config.yaml
model: "image classifier"
norm: "layernorm"
norm_position: "pre"
parallel_block: false
inner_norm: false
expert_mlp_ratio: 0.5
experts_per_token: 1
patch_size: [2, 2]
depths: [4, 4, 4]
loss: "cross_entropy"
learning_rate: 0.0013
beta1: 0.9
beta2: 0.95
max_steps: 14500
batch_size: 256
Rows from block 5 of a small image classifier, named by matrix and row number. Rows with one number within an expert belong to one neuron, the router's apart. Each number is 128 + 32 x the weight over its row's rms, rounded and kept within 0 to 255. All counts start at 0. Numbers have three digits each. After the name is the row's rms in percent of the matrix's.
Before each expert's rows are labels from the 100 images, of 14848, where the router gives the expert most weight on average: "colour at peak" is the nearest of a few named colours to the mean colour under the peak. Only what is clearly more common there than usual is listed. The data: crops of objects in photos (Visual Genome).
# router: router (model.blocks.5.mlp.router.weight, 8x128), inputs 0-127
# up: expert up (model.blocks.5.mlp.up, 8x64x128), inputs 0-127
# down: expert down (model.blocks.5.mlp.down, 8x128x64, transposed), outputs 0-127

# expert 1
colour at peak: white
router.1 104:159119077153161143151156127128070139119126138104109177105165104099135129140102176160082126151130106168163088158068109160190091150131136175180146161105160130158098117160111115140165147135127213093134153115078158135126101112176148148130083109115128076080116124082120102138144139105097120120109112119103106146113179151072123125162090135199149165176147051073128091145126038127085136141206
up.0 101:136141125152142130137162115171121067055152098173121140108122079136120105170124104157140137125157168135109096134136106153169130161118133074091167057158158118092099154109142067104175136069089050132107129115151100164193100100144110129100121125056148121119132163160135164164128136167195223085112145136095097116144187141103124120136131104145062146117138112080200109168139157143096167135144
down.0 096:152090110048130117166113128119156144132179172100139192106129155107113103078149083099072138112112112138068110131152082139174146096102174178133140181127131170117130122171119068085114169135081154147102099134149117105071153181104149048101097102195102149141111108134101169141122164123094133141201078083155103171179141079106132136163154159151104124156106123124098140138110135153164077069120
up.1 104:109066139129146141104153084054106135118092142171118142148126214116103193095139138111179139143144104103076170138158105119154157148116144151110108174093156148127166170106133149104128141168059120137089096125099092075115119130106093131169132098157099118127128097168175151119124081152140156154140154153103120104185076117110138136132180105084111000096142111167081156155176149150102158125092
down.1 113:145124115174166167151123105120109125150177111139112121186154137164119092142095156153121091114076121117189107184109154149135115112146056138162185125128099097184178176104118079137125136132086142152093147116123124105169090177137156132121139103108162082086086096079076130125214104119083092067079181154118135173131140174150130085145086099084138107177122101106147052088118076109159142138124
up.2 096:101079143124133153162106185121172138178167139102092119160147148198081091126130075143133104160079063148130107116116204066109084114109092064118113136122099108129158151117101158124061098103152140167118123109138147175113143118087155141073135162158116127126100143148079102112161088080136085136151138095139143155134080161160149106105116118099171130150201119191134139110125121141240138171127
down.2 096:103120150127143099130128067084101108182116138174101099099162186148138131158196060116163117174197119073093102098174145160146126158088105141133143115082128133057140141102167139097113080122088152128101171117124163124124144135213120090158133068104141114146101145114129131129173120133166182067132150128125049134136140120096122136115123135133173119093097054133123143167175086189094169104103
up.3 105:100110136139116138136197135092067135151144100152090112101176084134185139167099152162128114110158200106130116147116097163135140131213154107171173100143089128129124149082153118181185142094098128100159154115094110171159092101135068102158102161061095107106141123164202127112118105138124135108073141199081062122127189150079148126138095136145118097179121121133153130175160130152066144141123
down.3 110:184163079119161079111099171189199126092094171085192128121073124092116099110155129090106093086094178187160132105132075148112135146079129085102127094155161126106107152180096145170124149101114085098151179128089139147117154139143150098089156146113121130123152107132063101172048155153126128120103084087152189139099157148189118177159166138092086116087131164113140096148138153116156130123113
up.4 091:081104149123139138068122142180097096096105116185130129157050174131141112084140160126180137098163123123074133107188087072155148112149200150107125123116162168130092109125136113168082145127170118090128074126126091119150165117094108131141175146108110138102172102108136135142099095148120147183149143136125183114173134069137128139180169068171114089040157161143133137052145169089113123162087
down.4 098:107034121136119154127169138098096103162160122093065117137166157126164122135166172141173065148161150167145141131129132144125124134142111180200163135130161097116159156127140049149144100133094132124134132140099160115130092080157076070162112114139074141128136086091122122102164112074132146135141216109142073104128137127157140081149116129135152050144120137123153135152169013157110098117098
up.5 092:132062144168146138095097122061135140099062125176112118153112163106106114144137138160168136157133096119052152150149105085188174155052125184136136155088172140135132166106184128087090159147124127137068087108094064112181136100115117126125166124095110110105103139115139122094156080152137126135140125164125135083145067070095136094134190063112106064146148125141102150111180131154190160126117
down.5 087:116139125175178170129153131140066129162143102139096150162166114145143093137094156173131126158127115093184099187135199152141124129122091141131182104132113090146190141095122084134132100124164149138095115105143119126198085153147143175177117110120180062068109169120090168137177062147104111091110184150104085135150153136129153099127097088112122113180137100098165097059116050099124110175090
up.6 095:091140128072090161143082130182124079107180107029150147103133191185169057113139068169141133155143111165057120067133079127084130107194213189121092146152117134148162099128167087152193134131139144103130095078125106108108112128159172135108134123108133114119133111073082124107134132121105152158142119136131179162164145121132156122123130128172155121094119121124125093125102124157056144130130
down.6 089:126133110117141171104170135081107076169169119160113153174119135113177182112105197063156187142130106079165160130137130135142120116105092182143128173136126112162116108140114133146124131161122129112149152133105104139103087126099101154180097092145149111127097068155169093152113092112095156108100156158149164051116075109111103071156130055149115116173194071179098173067097097057148126123136
up.7 101:135101133129121142163106106158117132068145149118111149088159114142111083155108048150141087122193153176093089141133130154119119107128145126120101085161115071096106147135148083125163115120107064094082128153255081146123168085143128140083171115161132149166089164119125198131146119136147168076106119078067113151159177131144162122078175129127077126124148139104142118159197116133101143104143
down.7 105:103081171116101133148110137111121117080148110099118109136158167141138201107130133123146096136185112113092119084126117099171136099132120185166198167147112126146159074169179058095085115057084136161129083148109136100099090106102100077136105154152029137148088118147146136138132127083131132145191154125159194109121107087111129115158136109148149050118162149142139194098108086154176100135107
up.8 103:138162147094116040077142137105218086122060107080150107137094141101121151132195075105126109133164129133140132058131149152108147140088119102098097100129210066105136143157118130107136068072110136068145141191194154114152168165147157091176115120135170131162156098116060126133133137124136140109130137126155118098117111092219106155109113144130157136119126110102144107132141128134198127103149
down.8 095:103114139133136211149127090075091150150150151188139144147068067113103148157101171158136145125114125104120150138147183089056119116144095116120151184176141167144069093144100152090102154195148088185099118106134111105126110109090032137165178066186124186138090136144130137100108147147162069144139123138138117165105142134124162100092174135112120118134122125134099191128090139060104126112139
up.9 101:149117125140141146169137124085092164154147152153091113174116139122123162149137133062171114145112148097147114158155147095128127133142115056203131108145111155115095133110109141112089101114118067204150134160103110174123102205108053142189119113100106116098148125162176114117104151097144129118108155145151108144117094146100153107169118103085113075153159128251086176099085139095168102137051
down.9 101:144074094163190135140151156110097158194097161085094104137133119101124151149120150142189097165136173095189163119145157151124149112134105155169144105125144066110073147114145126137099132102102109141132172168122103164162160123159048067148122135100098111120093105116116116108120056082138150066100169156112092157091131136173169129150153096094121051133161130137120143150100029154164088101093
up.10 103:119115127171152174134120147088150158119118188133101122151154106124090159164066101136156139069089098070149135140107133042107142091160094123096158139144110141138111129050139159093100189157151123126110111116125084168115145107025127151100131141210084111130114082172148116150168083143127115188118103171095128146110117157099180144102147142101071144206120123130131160089119087143178154107121
down.10 100:133203131100152090091138102157167125104063088126102133191156139135098165137171096101105164150182063152118116102117124109190117131060147103163106126099121153070163122099121124087131079109174142107116128086158122103153081062161154191137081069158197125130139188098102117169143182106136151116100178169123126087117124148092085146128123125149174166109137147129143091106158162140099173126097
up.11 104:160083109102136113093136137150068171077160106170108132096069105079171155116134123128131125133127177154101114164145116139187172133102190204138066089190105137147109146127116102139082117102189115110138117146121083079153132131160090162118133129125141132133124176117120186111052116138120149102133119107060153092141171068078145124142181083159083113123174137105135163082182178139104077144144
down.11 097:090144111138115151187171144126135112152128110127104121132145103171095078077115172154143082089114150135132133108067103151083123069151122124084175107133180137128171139106132147189161147130111070122153143110084093192095083112127117109112136171116087159164138127117205169107095139161183113150162075170131126178163130081225103185122153096117119063137078153124107109157163163132122117087097

# expert 5
colour at peak: pink
router.5 090:172152085142139062119103147135093149146148151085141137085125187118158135127172089120089137129160170123132080093148072161111175128135131118154130146153154115096111202110107130118143109099083150156163165168139209077144161141176173087150156152117137088155114119160108111177087133146090189076095107099108108075111199135069100093183095172120081136123091080068090137134164137102127126121137
up.0 115:143145134067093110113152090157167133126141108155118125117133162134133147077153119083111112140228141192081162082117098119112094147094192135117104109155143138094148147150123045136098094119090120127126131141169101125153137070143136051125117105140145243167125146077106172160103162111154192098155163115125142086156136124150096137145176129150127128099125198116095086143169131145108068100125
down.0 117:111100145160152039097137125150151096117052123110150119086161111124100110134150114211101060100146107147146079138150117177142128117200185107096142131099048125109164155081133152163199124147160130141123122058131110137131119159111155129077111074162165105141179099103153149143147176115138093124087117139135105129134209113126151140132130150118137163134105066104174095161178128094087151163146
up.1 118:122119094172134157096176134150085134121188157136051162093143126145126121128091124100110062123132133132181124156045163112142068123103204123132125150154130145160134146130099135129156107182145098124126147170157143102067142066134102144090113126165145213110173163090133184073100146109112132134127124088071120140110167165106157098135186130097123151171149144120105146082176117124061060162139
down.1 121:107122117138126137109129144124111126132114166127177169149161131154134134119104122125090088106129135110110097089151063111124146056180179106131153202100068131130142148133104156164143196140137079169167092103126095141095099127070126142145127085199143152155124138176145114119080156082116097139090055179115150129114151116040117098136192148132128120203157110157073161129202180086112118112124
up.2 115:130096128155151163117049104111163118061093162149153096127136113140055085152095114173136140065154094118142135097151153118132149076136112158106127126121175109117130137111156125081111181158114141117101080102143080215187133134094131110068215165171108112159074110120103114160199079128123129149129115167143102093120104130144145083088157118139095167143123134097151132130140092082190179170154
down.2 096:175110136149105128149075138160164104148134077124152142111169108117107077129172124169120165107093052186055137156142092137113118131143193093134117137130130113121190101140150067125150118170080159095074121124111125155137126151157147097074151165120122161083171143080115153119138141078082117107121144169157126090183171112143131078132137095150093225172126150076162067168109084113105130143170
up.3 086:152152169103144089148147091127123166134187135181117073155107114085149159125140114085191124113101146103110114105148100130079134130164070125218123097192153185110105120068136082081061087090162074172146171178136157074094122151138102128146116132122142127171183123165181179150090151109144169111102135102126131148111152134090111158166112131145095063123107105172093140117089142125133106113076
down.3 102:142124138109133165101164086112089110141164134184075125121175132104114088167095159179131119136121155103153117146133211120150055137100094152157109110154145139162109072084132130084148148194182170087084122129126178135135067111122096151123078143139179103131111155062132123126183125131171134152099205100094104098107125128107145078059112109098128120208192098141149124119132105134146102175154
up.4 085:113085135157151162127151151097094139160108141105087184096116149151159119160120119214135141156105138165066129184133121146123159150148169206209115143150072078124143133111177067147074143165113114155101088082105114119166136043154089094130160134109104120099074149138140144071119054131089139107129122157090125084161145102080105149104172120097108063144133135113110174106171132145126130115124
down.4 083:131125163087069130114154159168104122144154083150135103125138137072185151143104143136141173134140184060142135115135101136102142109153096118150140032126127152135139103116140140153158120104152106098156142092117123153122087138141101102144101149074052110147102093112148101160139107210207086177132169094034157172125133153134128166135110134105140095096088138128196087126080181185086148151121
up.5 106:153110118182144142145085138112134119065089173146155150135115116133123098158124149172120146096207128153096114113118117149137146119116123206163133106156173043136112125137154039108124142117065091125113091107152119188189161076140107103116214150149116123181034132125127144182143080126125128096100119137139125074121162106094112107106151127152096110119120085094157138158127115083195169115146
down.5 107:150106102131127186138091107150090111073123108150163158093153164080148103090112137130116173165126134091103168120114099150129133177152131147099117122106151154180157093143153116089119130143078147097138096101093137104096111122155141151144175154082082135119133067084090144183150111175102145202142203118068192134166122135150170132157111103124124104083080142101166106129056103130035126185074
up.6 101:142166096154124201122171116150100117087184100126118168121148112121158150163092168119101106137146145149095177196130105104143129156142140136208128149132049170125098111081138113158111191167138113175126125124115111131138107100131038148153105179113129131061163138127161155094096135115101171120105128197114140094118142134085154141157138099144105103201101191111135156066103116152069069105098
down.6 097:121103127105091127074086147109126105172112101181195130158152107103133130103095159151117145096132226164100088148106083131113121044167165131158112063115099108119150131144122131143191139172161119106118158129174120162118122158115161083137074119140086128181147104146099182104142134159129079181105068117107150172125172092105118163147117196157112103153129163101099066158122207103141140116118
up.7 101:143124132134074102113148127169118093081130046119134144119136155131137120158133159203108145157209141133111103108132125150183143118103127176171149118104140073113135150100171026138162119102045134074117118122154129109156118095140159104111158131115101103108100121141125120184170119137129205121107131106110128066177158109125132095156113095183108146097127052080166088136134118126141191115198
down.7 104:157149123127121168138072081136125145120161158125210176127141135087181125090101118064089182135069174130102194155087089117114109174086153112147092152124126162165142111185102085098145156166110129160134110089103107102113118145156132160150181097140113186168112077160061131167107135156099133180151124139128152138166161123073164142148141143130141113094074110113079130161074146105074072091118
up.8 080:111121143114085107127109138223094182133170061129145130105086098113163183165127105160143144069182163080127117146181105142116162145181143107206105074172113102124114132096146099148086099082161115098139136147144104115150165113145108071122115225108111129105177104147134196122086123120119119092082120150087137139078147112110131145143114139133089118088130190130167124112103146096122049118131
down.8 089:166102130138108149140120069057093096169167128181142083129193133126154103142130157135091164115113248089140149139073148147144083150123089137154070122100212111115117121130118126120193163169137164099120145092133180150113114157137132050128138100130136109139124092108117113135171121191146117209076181095146131101091152124131152121103085117115175113151127125090122088123114167154126089152121
up.9 101:093075135149145101096098158101108191163086170068148082101103089150125136177155082154131153065182139121187142120147139149099150121167118138204105106146140054132120162147143113132129120079124152127149123113112132191146150134122081075151157191117130087121097118152114095122082066129110057098117113146152113115056111130095135130108122157111099127154172094131122192173145110091211115156153
down.9 110:166127103117132135129131124119093096121175131159092105060141152094160114129141162119178125204152230108107121121132116127112110181139086106093134076148156142093106111104122138107155101103106116065153156137098196121147110127155102108114133146076096072108153156128157145156152131231178137193094169083035143109108126164156132134129092118095127101093146170127157142108150178163080124152138
up.10 100:167149116128117119110190147048116143169123139058093120114133101151124126133132170081095114152072115121113133189082203155136123097106109146140097176133078093146113154187113151157101063140129138190121132181148149090099109138153079137131171112144140153169105163143126124048091067128151108117178116073148106116113102079112120085113157137104142125196168103177090167135138133154149082134184
down.10 092:104143098078122111102181214150117162102158179118129125118135120146112110108113148134142129124228110138170096056140085105121088093152077117118171114162079104112099126152124156115134114051147099111190131122123142127166096100038118168181123165136113093141083182148129104168057101114141121131131090131111098094108168171144082155121141166179126152106148137175125182102153147128165131132170
up.11 089:110140155142095163172252160153118141108156105137121145103138100114155160147106170075149124087113142160128142123103114139129117137141115083124120090117102121075117135095120144201153124082089074132158177102137081179092102103096092163144137121081135137102149162142184134166110181114164196133089130180119142070109112173153142178160105106164114121143155118195096181069082136136139115121067
down.11 100:172151071133127107107162177092138115213126096161159146152142077128079190117104196126131125103085109132188121138098186101119097062122159125123115142106123077095105123086070110137146140178129152175078141158149127139143095136053146117131087094136155132152162129136143129159132117129121118093105092163199118105116139131161124105156115157105090138193202115144057140131066131090186117155128

# expert 6
colour at peak: pink; white
router.6 095:079108203094127159120159085087128127157120149122128064154156126123115134166146113119201170108092091046106150132190160158133128100194108108114125096090132148098153137123143157133210150129118105096119126128093129171103117187106103148161099108108111069119129112160186112102203087138154110150104119167135064152150096140145162105103079104128176104173132077168149147188138114136108174105091
up.0 099:089105199146100108094132184127119117148108064144101085089104127120150143164153107140165107148146169150125157110135131104069133150145118146183160098158122166146129067096186117152055115113185134113173132116131099088112140140090099144156114176097138127108168119157169131063071116117148118174128177151099211134100106128110177173102156086093131088086115139165132159035160118179113103115117
down.0 101:109162102107169113107129129166128052136143123056119166159079103153141103064138120051111071163109163195187149103098106169157130126142135150126124080104124129064125154063079108105142130088152123087154153151130152153187102174091137139085163173139131147124202133101113148148110130089128133108171109078141099123096138126147107109120155171177137139071157089089171151109124101137179094169087
up.1 073:094094099150148109167138130114109221169097170066121188135169147114119148101161121098075167159157078119126111147161142145198136141122118119138081205082138105084126172146121139116165094146126150175110090156140124122113121118121134125161112059149136093099156116162153119139140105113087104073130148135165067120141128118098123120154085162153182113155106063139056140195186101064108159096130
down.1 084:132108116210118138111125126146093181078128117139126117116093094113080143144177121189099143050180144114091146150114086086085145123170070115137155130222115154194123106111134135140118132175104090134131101110142162152097127107129091148147117124148165143109138131100151208116106134134103124174131155172124178121159210190100194181119132136110117137120086162106133094140155130103071134079183
up.2 102:091142156148089120059141188140086096135110086108131139153082128140172146129129145123130148152143156141147156097112133100136114141114130137168163141135128187165115101101135130164057118135159148114166127120149098074089130144074098195155139154116162126116183116172162129093028094120080112157135160127119176104146105116110170154153139046151132088107119104149125177000156136137130104090112
down.2 090:148159123065163148129118109159137025125137143114119172178096101172122106094100118080116106171076141148150149128117113139200117102152156161157089097097126144098127129076105071085135167122170107117110146127095114135123088179055125122062165146170114158120179113083141147144114137069124160150175110101137135122138118115140135122054183121182117129075158065137169151140135100151168074173113
up.3 082:136107177132132061158128141141189161117114187135133088171158145112155133130100110125131124087152152117157103115110073131212172127137103111143179113108142147133124174029152136110132135064070085170141132117152100169159136122111150145129130123117036131146127157146138104203189153121136135116045149137098078120153147130123098103169090196177093123118084113153110111139104150081132148156086
down.3 092:141107133215133133112075158117108148128128153129154104102135129131098086095157189140107115095147151017074150107138090137093140081163110140153131155094099116213124135164120093164091167162097160100124112128125111160111185148125161114144079134165133161148120110149123152084105111126104112167146082145128171145131120115127207209143121077124098135158065167076116060095156117149126159088136
up.4 084:115108163100069106205183077134185188130166148113118158132141117113138150158085082082115142130190132060105123094158111150183132183111123110119098074123134136117118180133174121112161134045092078152130098110214092151146112115095118115149078100119140129106098122148171114179155178119175183072072133152124090159142146138132158158132097139184103126111153097128118100162135122113110132099106
down.4 087:150144155181122105099136171097124169138117125155119083111112086125085098120155191178137161077069150119105156171144108088085148109133066160176162164146130080182148167165119109120159160178127174143139094127128148124120133141133128106124080081136157148141079111107091166072148113110092094215149111156134173130101161124125171173130148117038094116155076162127102085131175126134146135066179
up.5 118:121047054092127167103118182151131127120096172115203106104108099144125100106120138148121121036122112104125157093133148155140154062130179128104056132123085128153073129151125145146148172137158149141124035086121129164149116121110139184111125135178105131172085163118064124120109092140129105130170089146130129165152146107127191154129134157126127181142140168094183123134064140169099125178153
down.5 111:153119103077135088110134110145141105128129143142137154146181122071144177154083147163127121132160124185177117096149127090134141133104143117125101143071116155079073080091094159101143099130138116172094124168147135075102112106070149157150137061157142158173156169081139114206148182082174118122061109140093128135093151130172051111188163182103167174137143157129099136069097095126119086152118
up.6 101:129125108121091073116146129124099155077121137060123137066105189136161187127130112121117097121227139148129129099094088133202181152115141207175083152177106118168106150157157101101103123078105173156100070146144144066133100091134119136170097122123097140137127150103093151132089155105102199113181120126089150065124121090092124148154148161154125095107173110137103141123152106140109085140184
down.6 086:118070138070087137153135085110127080102142092137170102148125124124128078074114170086192121157113141088149094140153159160184107088133175147205086096074161129104147089136147069090166131105118107122101117163127116154113061161111127117065131131140090149160124066137175163119138104057149138144152166097132097130160149071118129095111114129174125131109134099132145149202100052153129079161124
up.7 113:126127095097122108128089111134104134071151149120134103085119208150152169073148113110122084107179133153104131078102098127210169148116151221159094164164151173174129127150157111084068138101091150167092048112106182071157064122140124144144103128128082153174122176113063156138098128126123190138191135123110135107168120093081123115153147161147131104113158149131121120122121128140102097165144
down.7 082:145065136079085163131128110124143079110168107145173119152129129120136078086114181079193089169089160094168094170140184158189105109121144146189098092091115127105124092119164072118172118088135122119126110176116135164099073189135134115078129137125084156145150068130162167113113130058150114152132153093131087132142174095116138090074119123172144133128112087123174151194104077149127077138113
up.8 102:115098164060109152151139135147175115114125119125158072135134088154099119097136139107164066056137131121162190081138137098076111065175154111113069060137131155140114114135119127148123135097130097107153122099125116169146089131086111123121102160126124160124152120110111141125112190101176114179163191165136184163112117174169201156119132121119154162099180198129169110126051135136106117210110
down.8 106:131141139112109128119104161151141189149135150094184147082149108103134180124086152128074160083157103156161146100120110164146157162134163165102140150089092066126085192171143126104111163096114158120096117146162178099166138079146153128161076139164089096134069130123087038154175132132074118109077088147132091139048146098125064147171103195134153160136178169106134136131102134122164112126109
up.9 097:107151099125134102117097181115171174147116198105149074174117133161127136113152128100100158080159151153145157098137125080195220105117089095111170170124162154080102184041101143083058144106131138222143083134119131145159113098103118120139162148140085136131129183144105124119108108144111102064150118157149123091105110119150122140164127196126090136126086152180108124099111159114157113102090
down.9 104:176145102154155126133112145186121145076132129122126177081151092080138183106153161133109131070117157061082170132125091176106172093174179087119075107111110125162117134126102127183169174157166114102114127112101043129112138101145095168095083113137078126108151188160131163112114141142119111160107068179100130191152114135131154187112117128114096143110106192119133077117129161085061099137101
up.10 090:138115123133130098143188083121116174142179166103089174178162106139115188140077106073090117165166138072152138168117140127186111160091125115153156141127109127151129196096139121097129157117081093169115136143211096130162069125106110107160076079157137121089099142126148113160144124126153160029102165141097075167137138137082124123152140159143084126180138075143083079150180099096128130098146
down.10 101:151123184186110132102176163077113167117129097222095123118124130095116057163193150155118145103060133137076186203112129127086131135123097146148149147142149119132152154148156090158124104173118114113134089099089153082101151101141096090122135148106190164129118118152105139100144126110089137174125157118142176085101182134149132168118149147097118081145049129129114094135134142162064144120214
up.11 106:095050145090067100112078120138182138146128127089176079131096134171101113103140134094133122043150135071113148063160157075120153147112125136137107075136139141145127135211132114142165102041127131106158092136138162163109181158147160129131115153146087137162125101112139136108109128114141093162157086070145158166139112109158144127123100116106191177090164157091164100170057135137146114123194
down.11 109:151161186112136092107112101064132089170126145134138100145181136134151174145106172129121115147155148177181102102143143160134145101147115145146185159100124082129138163139137107084118088084051120152099152145123176086171100123136131136196118063104118081136120161114115105131183105115170144103062154173050072109125123133102070057192107137100137113130173079167108138121137105092099173159142

# expert 0
colour at peak: black
router.0 111:115120109108070172109086151179117136103167121152144107095102086164143149113093138114122093072116156105104176162162146070134182117121180123104077106183058148143093107097146133135089187155174145170109060128140102156167120100128077152073134190148124200109138157123131197092093119130133112137118098172108126113142152091124149135076178139120111159156124170127164147101095164154103045149114
up.0 099:122104121112160110102092118104094130163136082114162110099100124136124128099165084176127139128083075168107119162149140141135146174133147186117113133143103130172125122189134109087156119117147185151110105124106200069158093191186186146132085070145155092123075154075078093093137103135104090087175128145137150134128127087098076120104102095147169147115182108086160100215129114156106149169193
down.0 105:153131172178058117119194071069104154148098096136107091120113111167080104187104149133103126093126099087142129134073167145127159104193135164105178151109112081153199175105147164133135140171159123135098118207177085130100157125139109089162129128108120129123092074166167123067198117137064114130108131115158121117115103076117105139122143080088140121162092112139138170135171100139153160093155
up.1 079:154132148182179131126139141120157130113049176118118165162121111143103147119149078082096119137152138113116087048133161180155136124067094118114114139139203085092133193138121130093117100103152102152117076146178119104195129102082094144165157075137141155190108144173068168129128122143204147119175139159136099152162084112139121144099148131101111120098129118153097105133176136043166158145091
down.1 087:129132134136137141114131168121118146150186143113150112138171140119156179149113156128136119106131140138113087147125128113106137127128129161140115122153140109107073094150156102184127130097121156206123075173089141076122142089171124089145166146186093117160089124156165157124124051052120133112103064065123109122141174084101107116119132139167136013106154109111089155126167020178096147075121
up.2 097:146107104110153149172089166115102173099197086082135110175182108173116177079120134112123089159090111179154121163099114073117107070200144155128158141172109108160127103108108104129100106134142144139127183133131144108165023117129145122112144104160145164105101092147079136122134140064093138138118142128103211115123136214109143092132149111153138129156200137162067142118121108089106116177144
down.2 106:140129159062085101133169051139129105108081149130142141100155132167145094142076134149053159107145093056101133088157132195155181104108145166120105152102110152171151109181177112109145180134158139119117047111162142171133114139182149097173104121143110119107109149149176135158133104116162205153139167112172144127143085079121134145091115072125129168146087173140158109146080093182107108146119
up.3 107:113145148168109142176146056098134106117169091112095096141137096159107119175121107157125055116113102131092112141117149172085116095199112144118152101165137052165117116178217097160170113110125081117075106177159155141115107131133079049112077116131145111111105084148112120099175092142160125130097143157168112153111101129151115085081129099121120129167170124096171093181136123142111214127165
down.3 115:139135156057074108092121092130154093119165092150169066114109153155144108100120159132132107132162095209119186149103123127157144191125150179201111138143115130133145087139186068074096114142098193148116113153156148093143101164145131091121124138134117158153146117059097127115158137059121139129162172159160169076118109113165092104120130147137154119119094137120135110150127046220114095129173
up.4 106:156159116180123098106151119097133086080139199128073124100109165109112127120165102099105104125179127169085145127104067137179152157087112160157086157158191170122139184129084094079134112147064104128119098161106191101129158135159118138161178163140143168185183166093126166151110132092129168102188125089148131053138128105090111137132150162109123106151089117131090144135207114152149109072130
down.4 100:145086105095123100140144177145125108190180125074127129125151093152113117120129103130126084093083112181146168165092126148118167121107113173175116130164115141135083142109125120126152169122131134132116163164127165141101138126127135133078091173143069135107135145114153092119146145072122099130089081165166113163014195119098086125108157184117110106169106127082119109154140035204121136093207
up.5 100:140157151119118115123146099123176080107109105169146104183144123144120108091109151081102063075152100164097121103089117131153139063101127120108121162094144183072119128073168116142114145161103114174069112081169124145177050121071106080095151105133128173147182217160109135122145180136204174112153138205176117143149117099154163141141169147137115121152079130125131090127133132129106153129093
down.5 108:147136185159149130109158093075114099106142139129095125158111146110102186102144113086154056133116122145103102134100132154162133130140077183104148145166169162147098152103161124130086159092124135169087137125085119074182145168110086156140091099079139140130109149139105135122142121100142128091166109065154123198166023102128139156187203126179100045139167098122114132092163098154146161104104
up.6 101:089138131120090135164167112174141089104116069121116179092182113138118087134085114203129141153175142074099144115115118152113053152120146115134102074113143125130141125129128123140205139120094132056120174066165039158137135127103153122116109162081141125102176108095172120148109160114187133136127126170076125177149122178151241151130099084141127154088139134101161108137127124116095119143159
down.6 095:126095107150170122105125221134133114178094162140130133186116051159114160132146159156153187138212119139192102100153150072157102106089073094155119109136152111097069125112124144102097103110110099138167110127127140110119110089097101183168121112153120106164106182115088122152062097114154059117140086141123103128148174150113068090125110176152128193065149111161142127124147100099166121100142
up.7 105:069145153177159139154171097157099114115116090187079173123161122142111096180074110211170134132157131104132084145114171119103012148151138096125132076095131163111162105128124147149156111121135087086122163098118072165125131108091110094109144179087152100108173141119191146135114123138174115130090138139059128154150142185148173135107100075145098129108175125120160144139133137076127150195114
down.7 105:198110101168195109126163175108137166148099166138128173153163046139095164151097161104097162153159157077208141169143174145162134157074088121105135102120133077093049149115133144107122143081119136124105140139125136137135123106150097132161106097165120091127076139142098140190112088112166137071086066115095106126094108142129083123093167152145104142069161101142095113194120088102163125125156
up.8 118:172164122187153126111176170156107081106133103150128207133097136047175089167160157115113134149096153194131072110122093150145129147104117126157128106158144138112100166115093102160101094097133118073171172186075166105098141114149116175159174165105154129119172135131130159169111135114104122110100124047111182062155167115113123106174119050196102111116138100109145144073138131113129104128118
down.8 114:145171118165131144132095148096105105132134078111102151085166116073135198144122081115109089174102171048102122134117122146083153197122118211200125130113117090114114116129161052116153110134105130147087132157200149145083140156158143113128072137166132142147118087141139127123169106120139108133101147172120154131076123117058166125085123178038156088131179144102141137124119142180118113149177
up.9 092:144144156192110120102142137106201126114091117089107128168092115148094085141110083113099050115121097141140106058115186096112167087085116144141124184158146123142104115098173113145087122133141096150085067157191150082103108111013086096109199148155173172174165119159117165139129131095147116156132132146165176143117102094153188122108178130102138127160125127164128123100117121132140138171106
down.9 105:131071140106113108080152101118098117115166090155147114105123133133170183152083153151120069107157175166084106125104110119131161141121134193143093111186107154125094142124179115161149206125111198131074129118122123105164137156182135086147126127095113103091100131129153147128124107086150155089085108076123124167178114114105114137122129136166115025137161090106114131158153045228107141086134
up.10 117:127141129137090155158177145147079142127192076100103142110180129149178151165104136174129115141106162133112108139086091122117141083215145117145106109149103110141131181061134129187169124121083146119149187087099112138134088106127108151104187169040121117046161117149146140123134123116122116101054115141091110089183145157120123091146096145144129108168157112177084171105153138063096126181106
down.10 115:126163115138149160136086180121172132103120142062172093106123072105111125135139148133115146137098142026136211138142151165137138175077077111119079102079142119130091138171116099117122134116099132106163141118116147217125101192150102157124107155170174140172129100184132109169103115125152089092129115191184131088077102136123179140103126127110140119152116192145125149175077156110185119103089
up.11 086:148104106089117119075157117147070134129173110065159146119160125149133181064125168079107040109142127121153178185134125108154155049136151155103102119082076105147088156156132116180134155154106197113123151205129163151166063176134109084147113159184147153128127103095087154165099099107135119104127100130167126122129122122138109111137145153142143135245160130118129151148121121155153098116112
down.11 085:103111136104124168152132109157146120125080197108100072090131187152125075126126120158109139110107086094107140087146128120113131155119127130102182170125187156149185146177156180126087153157105107111180129127090136166137174087118101098113119130129175155104110138147102094128094164182127168155164196117189094107144051107153162146113147081103116159205053136180155148098126135100159135125057